Rows from block 9 of a small audio embedding model, named by matrix and row number. Rows with one number belong to one channel. Each number is 500 + 50 x the weight over its row's rms, rounded and kept within 0 to 999. All counts start at 0. Numbers have three digits each.
After each channel's rows are labels from the 100 clips, of 14976, where the channel reaches its highest value: "strongest on" is what is common among them; "peak in band" is the frequency band that holds the peak. Only what is clearly more common there than usual is listed. The data: read English sentences (LibriTTS-R).
# convs0: first 3x3 conv (model.blocks.9.convs.0.weight, 256x256x3x3, each kernel summed), inputs 156-207
# convs1: second 3x3 conv (model.blocks.9.convs.1.weight, 256x256x3x3, transposed, each kernel summed), outputs 156-207

convs0.162:480517354482536495499481513476538493501485468505476531496300534497525468524504476501519557540497476491476500485525459487503497503560487634520512492538513492
convs1.162:534540514504458475467535484492436480496575524483505485489511466469461517471519512504519459472484450478493522491511540463544529484493505467507496505542506508
strongest on: voice: male
peak in band: 4000 to 8000 Hz

convs0.64:503511613510508494497370501500536518496497566502492501486423490481497495283525498501504342524528507508499493490508509513491561512373510512474506238488505540
convs1.64:508508315510489534501692481507446529502501502490508503442524508456506498317468495543489456482438489459490521506506520498491548492466553502490502612496508507
strongest on: voice: male
peak in band: 250 to 500 Hz

convs0.61:453501508526625388495480481496472492448450483449537473484486520433544589611488447474514518507497510503514520462519533502456484508474486451510527508488507491
convs1.61:559457470509439460494499502512552526457475484511512525476489511503518518651454559463515563513535517555483446517495500443478506490542486499501473518552530485
strongest on: voice: female
peak in band: 2000 to 4000 Hz

convs0.118:471534526521535517542474498542501526841442475497494486453492491439475471504460531525469489494466491507493472512533506467499487492435481490481601487473446481
convs1.118:455502511472447510555456536526533378257499452489533567541525563541479539461454446433588485512461486492478466448517511503465529488511463511497439470532475528
strongest on: voice: female
peak in band: 4000 to 8000 Hz

convs0.2:500451217494498481495434499501521508500513457499491503524481502486491498323532507505506686511495491509516515503497487503493488542527498507433492289513486449
convs1.2:492584548502499511508590498492495486487521543494510517469261488653509507570513484519504499496497502514490504497509511496453461492233528496476504512483511508
strongest on: voice: male
peak in band: 0 to 250 Hz

convs0.154:517504479502510504498324498498514496500507337499499492488460496476502493497480488502508294507501496503465477496493488487487434517548507492446524525474505498
convs1.154:476504589512494498497493509470524516514525570480473492442477482489458489247549506483553209480492510448452505504508479480566356452505561534524449501532506487
strongest on: voice: male
peak in band: 250 to 500 Hz

convs0.159:509538764479509498504505486512552499525490513491487490467269494518499512609494485497500499497485494501468491512490488491489619512304496497517458456495491475
convs1.159:487433452461504495521335520501490501459482639500498499538539513409521514437527517504526513531505469515529503470501491541500523467954523508507481456481483518
strongest on: voice: male
peak in band: 0 to 250 Hz

convs0.174:484441159496489512508521513501511510500507524493512492523624491498498530501484484499506435501494502492493502563513520502507529512207573504483483357491487513
convs1.174:469433610503495515512514499522498502449505473506490510556456483468480514561527521499502400522492478512544501486499557490520493502687487485516512540496507488
strongest on: voice: male
peak in band: 250 to 500 Hz

convs0.249:507496240486511506502448493491503506504504538508511503476297494485500507465494510491504494502504499497524492507504465507500468520303488493502497519546503495
convs1.249:525546256512500517481796499488508485516470525485494502497404491488467552599498467459528646529593484503543496495508540483467519517600529528465553493510502496
strongest on: voice: male
peak in band: 250 to 500 Hz

convs0.75:492495427486493504501488522500499506522474500499498488519458516488498493178486503489486461514504549488466501491515500498521558479406496490482565464532521516
convs1.75:507503439548525512504501498500585477475522547520499482521460506516518472244495523494502481484466408478488486512520492480464435486483503451513461512470501484
strongest on: voice: male
peak in band: 250 to 500 Hz

convs0.206:487507191492520510512489504493497506517499466488494486485372500500509505289494487500508507494485507489485512501501493500506548490334502503491504397504503503
convs1.206:523382436513532488525429504474511483526552524435514505395560521523457493559532489469535473528535531532473479469484553514528552479845488478449471534533529492
strongest on: voice: male
peak in band: 0 to 250 Hz

convs0.197:505503475442512487489445502564534511508522550500481545529460495514492477412494516492470473510505502492423505523526494489505494500546481553514494000485490499
convs1.197:495516408497498490505509511401497537431535546499568487635425498558526514488398440530507509502448710573486498483486436532490426496429485521482530329581507503
strongest on: voice: male
peak in band: 250 to 500 Hz

convs0.43:490510444511489500499428500477490508489490512493501494467462497497496496231514515508507502494495505514454496518499513518491513502537514495504452471500505508
convs1.43:502588415501505513512540512522470482473522421475471523541519512534486451519511483534548655504502514475523529499521531492462328495571491520455487412517500512
strongest on: voice: male
peak in band: 250 to 500 Hz

convs0.16:511421254466507491493482500491483495529516410506497498532485503487502500921506523507499561507453488505580508505504527528491406470491578492413506494490487481
convs1.16:496502563501509494502484504504503507491507540488500510489558511560342570755497501419607796495484485485575496488494447501473596409416527498465477565502496501
strongest on: voice: male
peak in band: 0 to 250 Hz

convs0.85:515508505542526528502471504416553544484531468509465556450686526428479571600472510539506515447503530531585538569487501627542487483458439551473546530458524518
convs1.85:505496502458504518423501527526594516471498483529486562466534487508466513655520546478507642506481588510421497459509474493603456463482498510501484501567510518
strongest on: voice: female
peak in band: 2000 to 4000 Hz

convs0.63:522515489506533501453454512607744477497572514560482543522523477526635407484509513541457509501527205484571503479480493532496486501531470527504484501517500510
convs1.63:471504488519560515491475519409352476483446571535515529500517503536438443609510539440530499561508478484505501541515503553499558478482515571520500568444490493
strongest on: voice: female
peak in band: 2000 to 4000 Hz

convs0.128:497497790490502503500413440509525499504493519499519498473322497497505501568494525489492508490557496506501491506488454501493560510480495495533523428501494503
convs1.128:498466538499502317495481412497496499500498479500494497501419494505502494412500502506430370497588494507508499418499569493509501513547278496499501484497498509
strongest on: voice: male
peak in band: 250 to 500 Hz

convs0.211:492463454514499501498422502525498499500517491510510503482315494522500499383542511495501424500491491509482496496493502491515511505377490507505494306525498480
convs1.211:520557735536483466505506499490516498545495596478505516532519493470500502788489455485500541494466506506473504487492511493531512537594450491507477430503527519
strongest on: voice: male
peak in band: 250 to 500 Hz

convs0.32:511493323479477509510392497512485488493509626515510522468152509521484524344509510493505391521517470492505509498494468497491498516372496478527466516480488481
convs1.32:437534418531534473483434500497480519309481518453463454466480490504525476250512506565479550525526541507484442510511585501522401489439497507445546352497531523
strongest on: voice: male
peak in band: 250 to 500 Hz

convs0.208:497531560497500495504657494472530499498507563490498504436425492514504505398495502489477457495597498495523507497503475499494597506695509497584525514503499486
convs1.208:484475457498497396471394501509486502459490400514497490450540487469533483364503498525511319520489494506583498377494563502472458494602347493421486508490473493
strongest on: voice: male
peak in band: 250 to 500 Hz

convs0.112:482490506492509519511370503474507501521487467503481519501331500488509496271517499519508356497484493502529517497500536514496499486507532514501475431484513541
convs1.112:466591622476465512535564507413514513495505614475475458510527518458506468589476520460496464506521566502439465514506453493532468503314491621439488479406449521
strongest on: voice: male
peak in band: 250 to 500 Hz

convs0.49:500474400527512507506372505505458503505489528508495493479325508513498513488478487481519450512510499501450494527515505502488412499466488499472504432508493483
convs1.49:545539177526468497510481487489473498534508525506511521379488491496513503403506484570520412491390484451468488504508487528445477513360543503569508518542528516
strongest on: voice: male
peak in band: 250 to 500 Hz

convs0.0:499413734489509489505504496498512503515477486512491498498572507493501497811475513515499607504472501497519497507493515505501524466466647498513506510503495558
convs1.0:491507575468531419505396515492491523496490460500502505430526494536492502548485521477475644480517450517516496447516496509492530538491432507477452550474492484
strongest on: voice: male
peak in band: 0 to 250 Hz

convs0.165:511453343502487502491390492491498499499485559485513500550303501534502492478483474496499275504499491484512500496508485500506465474257502506495454483504522458
convs1.165:533519575480498481490604503527514502532498491510502479461612508471496465512549543519477510514522507523423520496509494516489541530412503487502523429514488523
strongest on: voice: male
peak in band: 0 to 250 Hz

convs0.74:499630692581501503509541488488500496505494420498500496545326493510497503594490505486502405505507484501510497503496515499496598509561517495522505383489500514
convs1.74:496436420494503337497417442496503505503499540496499496508573494515500493317502500531381455500497497496502502441504498497506426509491390499528499532498513510
strongest on: voice: male
peak in band: 0 to 250 Hz

convs0.188:504438493584514505506586504497535502510509668484508506477300500507500506497493501493494521495499501494482505495504515491507534483398505508532500633508501433
convs1.188:475497458493502387476410499498465494469506322496501517487340481537530491396510496443510306507490504506490494503508487508493524494525508483479481153495502508
strongest on: voice: male
peak in band: 0 to 250 Hz

convs0.58:502491387497506498501498496498500498508496489504502511509436502496499500473497493496509326492502505495452507514506511511502488496318505501477515408497492467
convs1.58:505485432499506497490537515509492489515515597507528484525446499457498530494495497488544517508494561513530510512500474496509375534457391503363494695469519494
strongest on: voice: male
peak in band: 0 to 250 Hz