{"arch": "preact_resnet", "model": "audio embedding model", "dataset": "read English sentences (LibriTTS-R)", "train_examples": 15625, "noise_aug": 0.002, "n_mels": 64, "hop_length": 640, "input": "log_mel", "spec_augment": false, "win_length": 400, "targets": ["voice"], "num_classes": 2, "embedding_dim": 128, "norm": "batchnorm", "hidden_act": "hardswish", "channel_attention": "eca", "depths": [2, 5, 5], "kernel_size": 3, "stem": "deep", "avg_pool_shortcut": true, "widths": [64, 128, 256], "am_softmax_margin": 0.2, "am_softmax_scale": 30, "init": "torch_default", "residual_init": "none", "optimizer": "soap", "beta2": 0.95, "learning_rate": 0.0047, "beta1": 0.95, "shampoo_beta": 0.95, "eps": 1e-08, "precondition_frequency": 32, "max_precond_dim": 1024, "merge_dims": false, "one_sided": false, "adamw_lr_other_params": 0.001, "l1_shrink": 0.03, "max_steps": 18300, "batch_size": 128, "epochs": 149.9, "lr_schedule": "cosine", "final_lr_fraction": 0.1, "warmup_steps": 910, "weight_decay": 0.03, "adamw_weight_decay_other_params": 0.05}
Rows from block 9 of a small audio embedding model, named by matrix and row number. Rows with one number belong to one channel. Each number is 500 + 50 x the weight over its row's rms, rounded and kept within 0 to 999. All counts start at 0. Numbers have three digits each.
After each channel's rows are labels from the 100 clips, of 14976, where the channel reaches its highest value: "top examples" is what is common among them. Only what is clearly more common there than usual is listed. The data: read English sentences (LibriTTS-R). In brackets: how many of the 100, against the usual share in percent.
# convs0: first 3x3 conv (model.blocks.9.convs.0.weight, 256x256x3x3, each kernel summed), inputs 208-255
# convs1: second 3x3 conv (model.blocks.9.convs.1.weight, 256x256x3x3, transposed, each kernel summed), outputs 208-255

convs0.108:522533499484514452548494501494575545452494497498514479513510440538507447502498561497426485497501412533538502494559447694514610503501490531477478
convs1.108:517497470470493633532438505525391485366519518467504506495511529487507488520377456292500467484509390501514500469522483555333495503468522517462501
top examples: voice: female (100 vs 52)

convs0.188:496491529518490493494489550494436495498508500552500498508413506504519511508496516500493664531515492501515514527497521502497505499474508499509490
convs1.188:497478498561484500545503499436526477483500499518503451506647498488510503517492504508488392515549504496505577494500514460505501666488541503507531
top examples: voice: male (100 vs 48)

convs0.239:415507535497572524507431518491539532542484511486523465433419482460509447462570525428440554458479491534520470496420505423440540445486474487480545
convs1.239:514481506460502467554547560510679514471542486544572521607644483546490460450506547557538451550515488550366502499475514533566446526458524527480522
top examples: voice: female (100 vs 52)

convs0.224:498506490514504583501464483499518508491455467508504521516493489506501466526486524440546490503488492495436460488524510597445551498465503507490512
convs1.224:552494482426516531496476495512468464478518493535516499431549498509496488485494699539475497496499505479568502493541491530374548560494510487487471
top examples: voice: female (99 vs 52)

convs0.21:280484524525488587539484509472500546466486495481472488501639545501502416499520494518515540470485521529417475486541518459534532525520485520500518
convs1.21:412497549461536519405541523507513487492499475507469511432481569497503502467507447498441492499512476482479488512437518555495470515480489519465549
top examples: voice: female (100 vs 52)

convs0.89:375487475527497504581487453486602528512481482488516483500484536543523462453508518450466488470522448484565501495594475545521530520468496485504488
convs1.89:419510595485493542482499487518409513496519492514514523656490658477513492498493415472492483489509496523430474501550505554621501507525499499508507
top examples: voice: female (100 vs 52)

convs0.25:490518548512429519510522449462514452447518501509448483496506491497522531488478489502568426542471492483574497488510464530497517524504479820624559
convs1.25:538486473524501505480505495493519493476466483491494505483475524525494527478481515485486538505526501483500507498485507499504508509512455423464489
top examples: voice: female (100 vs 52)

convs0.72:486496595525470492524471498453486525511498558468508528571536475504525565480535628518493499483522397500590486453507478516686481497501483499565493
convs1.72:471476478493467458522640520520508548558435492484558512539461510504511485530470400514484472506536511633457504474521513560534504542530469514596487
top examples: voice: female (100 vs 52)

convs0.200:489484421495504545524518487468440523525535532474458467540493461481527442505492532491337540552509462468454542457564467494504470492527533455536530
convs1.200:499519478439514506485520512498608576497533473493493505595581474508497540507469329659467460493502532506482491520503508650520519495495509487488524
top examples: voice: female (100 vs 52)

convs0.81:487490471537479445449466438446499451475551492512500516504542494501482420534493507519538503465500437531559512483551484538580507488520486507482492
convs1.81:521536509496527533493761538516446517710529492506477487519479483514518527519529514590494490517527503491523492481498491627587576534557495476459504
top examples: voice: female (100 vs 52)

convs0.13:539501524347495499515516489513482469557471506521409469499556491469511608474503505527593317512497487472581475504482488510484449500463478720608499
convs1.13:481484500496523507483503478514513483452526489499568502507205486506490453508456511476480503502511518434492498492518506479524516472505545469493498
top examples: voice: female (100 vs 52)

convs0.232:368481530519506493502474472480594447523563525491567483509492511529488417506498488515474492473517521495452551523502500464492484504520494491389482
convs1.232:473559493474528482508534526479470520489493496501472477498493501522503452485472517478496496534492532458499498497508497679492513477490537501509498
top examples: voice: female (100 vs 52)

convs0.115:510506518489484524462504504521498494446461501462512488504455516491515513522500491486489404432511525507499516527511489516514513486495464513519459
convs1.115:502487494433520549476487530547529460589533489473622498489576493515473534507464440558511419157491504553457445488500533512506516451503522587517541
top examples: voice: female (85 vs 52)

convs0.132:509508463475514739486451479526369426483471475498455484508512552471547694522459576454506487511503528493545508494514490485566582456501528671356526
convs1.132:508526523489510526492485514506650548255489503513499496513481455494502507501610531483535577498481488575588484493478499520559393499504508484503502
top examples: voice: female (100 vs 52)

convs0.196:541542476468482516508520496470489546513509453460464451486475446502536510496531491393455506495463464427370463483518465517482492494488487557526457
convs1.196:518523515491491509531464496495560492597499507530587512425501511501499492557436515466517485528508525515562489501510506431500516447527520682581493
top examples: voice: female (100 vs 52)

convs0.122:496516513470579504462514459476511536503471470499480505417607470508483432488474520510485539522499455515431476477380509585627503480503469500501475
convs1.122:507479531448501554517481490521503612530592497540428478547486493542522479498504431546490457529497497587593461511531502518532533599483496612586508
top examples: voice: female (98 vs 52)

convs0.70:511569553481505476494520560513480547498490503498505505477501468452515468502496487502525516534494418495560495493549492555514454453483538463435480
convs1.70:509482475473508569504493491507585546499500490495490505568470489505484484584524560497509540616510513472370500493506503520297441605490518487406526
top examples: voice: female (100 vs 52)

convs0.71:505504502513479490501516464490507510501506488499497514521164525500486544502481525498541430460504513504526502510471488504513492513494549550509503
convs1.71:500443531535523503493435558528493491493490480498402515407498492522454526490532355512523338522547585442453493538499482485531492465506438499524505
top examples: voice: female (82 vs 52)

convs0.129:502517498497485498492493505495506500509498501499501480494207505501501512525498498514504494385510489509509539488487503487504511476481500491493521
convs1.129:558404532439484551455498546466527536401486512535471500548306484497524527460502396472526407619470501441455512518480525460482478557535494517466515
top examples: voice: male (100 vs 48)

convs0.110:397539498481510506417471446514480453484541516519505531531551450475501492504430454460488535467501530579462500540509482511526504495477525517504488
convs1.110:430470508501533461484485513517521484493443483542463473517502601539552464463524506532484486490492498438430533517553501472507514474482500513443538
top examples: voice: female (100 vs 52)

convs0.198:512492502507509508413555510510134479531530492468500468514357502512505554514489698484428491475502495473556488499469494471537445506514502477476477
convs1.198:516537501480482481535588529496719537615521494493499495456498528506478479555481692450454478532532492503381496522503519433499500485470497504546472
top examples: voice: female (100 vs 52)

convs0.69:527521519487490502548453578505420497524425479451499455534492512501499498482484533569521509454516519497634488495492501808513451486480476444499434
convs1.69:503486512504508497474596517492545539617713507501564496511467461513497523518484355582537503562537506509499502516526514665460566497518546518533567
top examples: voice: female (100 vs 52)

convs0.33:462487445488447509465549480440500581491528553523444483490456488456531510524511434533448604461531455516535477440505464491574535489461466435496485
convs1.33:523493498518525491510490523472612526515531502522419482647547463516539438521540391504543466514479448374510521499498513360544532520500501470583521
top examples: voice: female (100 vs 52)

convs0.55:485507503515501507497496491511500519497515506501511491497269487507494499492493492503466443152522501497493525508501493494501511528496529455498503
convs1.55:494467486501495519511510507514475520558507526551550526494626486478492478583535506446476438535469507531418611473514477476477512558497511558577464
top examples: voice: male (95 vs 48)

convs0.211:502495513512471496487500500493506464469495499502504522497287493498511503522492512500491502491511509504495487510503505512489497394493480510503494
convs1.211:500514531507519522501452474518491466509517494521514507468661475491487518505485528519529509494509520526466535486509507632496512756486499495545555
top examples: voice: male (90 vs 48)

convs0.27:372525495488500537471478510497495516529491521503484488486481432498484477485547512493400533438510492518531468489451508528508495493516467496503542
convs1.27:470474455495485448521447505484500535549477492502556552570509445536546492503503496567493500574497454491507477500483472486578403447469438539537524
top examples: voice: female (100 vs 52)

convs0.181:492511527500507536494469492524508526507473535489486522486543509507539477489491571538410439473504488497441524475490505523536527477485489401367495
convs1.181:494459496522457470517484490497491509489547505503500481524557508491503512529492491450486504505505503517461483500505511502506692543500483502662515
top examples: voice: male (99 vs 48)

convs0.77:431536487436462560508368492468461490516505510510556468604451485483480455509786458457561615484485460530485451519626504457600439445461487445473535
convs1.77:500492470479510532489601507517549512577462493539400510503530532535545647483510508560516521474519487603472515511542521493499429503483515513484517
top examples: voice: female (100 vs 52)

convs0.164:487488501514495501494505509476503494503493503517499491504557508505480496500497499500512660494497499504491572516505478499508509630480482525495459
convs1.164:503390479605585503529496499452515503470461505459516551495544491486464502519484500509484489429537501440513713470492498474499518448459499521500456
top examples: voice: male (100 vs 48)

convs0.19:507573531516518525549418522491407497499449452476486454534569538536502693503474507393574476427505431461476475489464501533467501522457503571517480
convs1.19:508502483521485528473633493513547523443534520516485509506551465503472464577487453451598576546580464487606592524529495586533492499503507525518570
top examples: voice: female (100 vs 52)

convs0.216:510511506491501209515505500507634527503516485498500534477519490493503522516506526489518473500493474521447514515388509345485453514491503474485501
convs1.216:483495495505491562513519505509240485522502502514510503565477533521514509489546506497504496462514484527493498501559499478497484538497502506539506
top examples: voice: female (100 vs 52)

convs0.78:516527511539505503491527483486492504502492484483479493484480483481507509517518551500487466501500500477510493497465496483523473470485494504424518
convs1.78:564545531480518460558564517474563497480614480509519528573496428566522540452449532365502535448543520523449554546416496472535472463499552545551583
top examples: voice: female (100 vs 52)

convs0.168:499502475480465496491482502479503455523525513497495488506555489494500484499517512459425477492512489492509498523508489502511484515498538500498552
convs1.168:502497501512380501409507501446502512510501501495507497498040496502468496503501499495489468500498505502504445431494507504499492522501503495560427
top examples: voice: male (100 vs 48)

convs0.193:491500489491518793522490503493634482487545510498500478629486498489502488493499423512488483486502501503346519501579492422360477504492496493530499
convs1.193:499505502521457463505512500509421511484515500509472508464535516509488497480350787486475459544518505481638517523522492677524523461507506479508499
top examples: voice: female (98 vs 52)

convs0.178:406556511516485523546492487403553465512479481490474497550487528507517519474468546410645553473492473512476442513504450468534553499507509491461521
convs1.178:526490488496428497523448488507458519457476500531634506589543456506491573508452495504540498544509517460405483485508507534429322499502486638695496
top examples: voice: female (100 vs 52)

convs0.29:507510486496499516511454530509493460518485518510504506491570488500523518502477485409417494509513472505561507523489501480522511516501504534461492
convs1.29:465507509500502509523491497507454514393502500498506508513475477524507501479505508508486479479505508513537489506488501505530498493493507503560500
top examples: voice: female (99 vs 52)

convs0.10:503496499504495507484508470502498500493496495478508513495113507497508507507499492517512504464497503510556436503498484486500487543490508490534514
convs1.10:478531516574503478490482550500456507487490513505439456475540466511517518535486533551500616349454498482534424508453516511508490567492481501542529
top examples: voice: female (98 vs 52)

convs0.64:494503498472509507506510473469498548494492483551506487495185509508514511507508542514488369479498488505522493512496509506501508411486486498511479
convs1.64:496517509451474512518500515496506509489526517504483503515436498486522509510503519509505524597460510468528530511489491513512490548489505584499555
top examples: voice: male (99 vs 48)

convs0.34:498499502437489504505501485495497499498515505498498500508507511504496495499503500508507491477502503507504481489496488510489488393518531536509501
convs1.34:565494490313511509460503505509525491507493493425497512489354453542488491553495517499544562494518520556482475484489484533525475469504505543493492
top examples: voice: female (100 vs 52)

convs0.229:502526504512494501504501460493501513504581502495498494497453497493507494492503514503491684672485506496524454488492496488484495456477496499484475
convs1.229:504482492254495501497501518492507502493491509493505526509448457469478501516496504505508600386494528497498541510487496481539498411516482497497533
top examples: voice: male (100 vs 48)

convs0.67:512494499468531455499535467488467545544458491438528469511534514456492528462407516533483409485474503506506525505616482508500575438478485437515525
convs1.67:520458587509515556490520497496565552530490499502495479564570546498517506550548790483534490525460507526548459504413521524466480653464452548564527
top examples: voice: female (100 vs 52)

convs0.98:510500491452504474503502517489500552509499481521501496495353487494500489491497499509513336489508509491488529476488500484514504467495513495493523
convs1.98:506512485489567519511464548518515482532485501462500517466410522491457498455509494462538841512484527523534543503491491498424530347503493469531493
top examples: voice: male (96 vs 48)

convs0.85:507462509461590480474607517485438534456476453504484506507484474515480667531449641543612447506517478467489496439576504504431508468466483483569436
convs1.85:497525508505515602514481502488460509503549507540483461565544421483495525485596504479474465485478534506515493528499513480495592495477510444469508
top examples: voice: female (100 vs 52)

convs0.245:494530481483517518632547471535569501494441493511547527528567430492487569504448508548489462530483481491457547487498471516517583506505517512517502
convs1.245:507518513495475480506498532502639483511562484471551518565612526503508541494568475565508502513510445513562534492401486469648508556532489496481497
top examples: voice: female (100 vs 52)

convs0.80:506479538494522599496527521499502554510506512515497547475438494501488467493519673509519533486507478480461478486561479441579463523510478494492507
convs1.80:506518495467494474484501488498500550413403481526485515523551497513513498466546485625567549525517543476556473485516467548437472457478464470441482
top examples: voice: female (100 vs 52)

convs0.140:346489469508471488493533466504589485477493475466576501516502509498503477494485514533508461527509483470496513479493528530519477511519496511535468
convs1.140:425503530487547581491499497486526520536500500509527504409426813501505492512469606576475529498502540466466531477492489543618493499519554481509505
top examples: voice: female (100 vs 52)

convs0.52:496489470423479575474508454485510496515511497485533495477240487489486485493500474480483511457504517489515431507511490498522514455486477505395485
convs1.52:510517546525482493518558504512546486449376508528479471496582520522512467492491579467524470556489501679464646532628516452508504452491538500495439
top examples: voice: female (100 vs 52)

convs0.209:505475525363502478476522508502499518485488494489500486486476489499516517512506523533484519499509502501487423527495505487509528380486537480517487
convs1.209:525526480516511523488490502514513549479494503540492492585414527497535494500515468571513364453463503502522484490563531500468505520492516541411496
top examples: voice: female (99 vs 52)

convs0.100:380443496490462519459485494556596499485514483486376462509523557458540541511543567462400463479493487456466425507635430477529520448510494489510514
convs1.100:451566486533534573504450499485464566458482525589494501470529550484503510464520481530495491473526479466522498514632481527479539525483492513496508
top examples: voice: female (100 vs 52)

convs0.183:499501522558524470505496453480486581533512509484505465505369484495501490458491491496527461298512508497496507474496504498491481443578457521494503
convs1.183:476484533423475506490486492442530485476558507525475492505440472493521521501497539528529578589540542502478481507500503538594520343482447509473548
top examples: voice: male (100 vs 48)

convs0.114:515505479483500483521502579517488480472494461511511486502458496520498518515482504511551584540529496521510604547581474518562493479451535513483610
convs1.114:476501482472538539484626540515569469515497523477482525489484499479516470507493518494499474488484523414476510496548491467505483516509517453548419
top examples: voice: female (100 vs 52)

convs0.76:527519488396498529480428439527466630487516546504451459554502506464520524553696524529443518470497478530417481489605471549564425430483531506430490
convs1.76:480477488491529471516649532503500460547488491638418485602579454443490431509473390492510552556490508568579507501466494588475486453500471482516520
top examples: voice: female (100 vs 52)

convs0.155:509502433465475564456562494516583555526430516439480503452480451496495616461499496458545543562493470466491463448569530502398524521484451469564492
convs1.155:521503520519490548517522463506425514487510487479446531701506447512555527607490465500470493479463533543567505523515516537541479574482488562687490
top examples: voice: female (100 vs 52)

convs0.126:482517500537504621575455511505742514444505507513498496490523491532473533506519546495445490526496482491461498494645479399792492541501517497478502
convs1.126:521469487507466453484416510507524605480474506478533516618542529504503529455478561540511421460517548594500487495588464644472489509557485483506476
top examples: voice: female (98 vs 52)

convs0.31:502512508509501514495511501511511497501496518504505504499488488486503530531498512497495459476482492501504467510515504495487506287483500467528499
convs1.31:494481514574511515503526500489526472474501530482456490532367499500466441413624513534495471338530529495535622484439540552458531657514496515560514
top examples: voice: male (82 vs 48)

convs0.248:514511482462492523509512521506502448474508498510510486518510419513528470509491482532544505510502501478510502522503503489505492492493515380354499
convs1.248:514535526478550497494534530518504521550525513515533520482525496495463487480515531522472514536489469465462503507464538618476498556511482464494479
top examples: voice: female (80 vs 52)

convs0.63:460499488501522504488505514497542575489501497481531445510505552516509590498505525511500427516540528502583532512473526514565366509483511503496484
convs1.63:503494496521481539496516482496463524575686484557588536495551507510516502480535559497450519506496551507639508506533476450514494518471518576616523
top examples: voice: female (100 vs 52)

convs0.2:494501505505507498508493521509483505499506493517504493505455515476497482526508508501503559326423506504492546499494515504515497411495487505495515
convs1.2:500493504501478495512517490487505507496496507497511500486765510520501521484483505552512381509486514496499461498507495493505350456488485471499479
top examples: voice: male (100 vs 48)

convs0.40:470505494580549695521466466471471503503505538541481487474497574492491541467492405497437538477499478516527444534562480549527515480493494499391548
convs1.40:477487487452492410522507491504548489525438510519491503496469474494526510513588536450501463488519521547534497466582479420505505524485504535480506
top examples: voice: female (99 vs 52)

convs0.23:528487523504471495495522522478518491486512496491489505495430491502520587517505435487527415463523502452505437455523532511504480420495458349544522
convs1.23:492496429441480547491397505516465482426544527496385513550416459489512484484451468483586379465473498547525494489510496474419528496527530462540548
top examples: voice: female (100 vs 52)

convs0.220:511509503496476422486471503526432494498546505480427473492526465514514502488508515521589455488489473491505530498504502483420599501521515427563445
convs1.220:486541488493502516519511502495476593521522522502678483554545492541488506453527303481436493497503516522560485548499496520425510511488537484688476
top examples: voice: female (100 vs 52)

convs0.74:499503504537464504510509473479503490521512497501502522495198500466495500510502495500511743675467497504504400515506498488502490372498495490498491
convs1.74:498473500500430499400491498504499498475497484491501458498306507473496500504497501498496484543498500492506495455496489499500506548487503497501522
top examples: voice: male (99 vs 48)

convs0.59:510495544480496496509473450499467581427465522469542471536490528500505489476488518554445472523488453485500508483525491515480546505528514500451520
convs1.59:518514574523552492522546499512571481692557501504545494417520563505477479481468587473468451469512499483605501517529511730495485488514475470477467
top examples: voice: female (100 vs 52)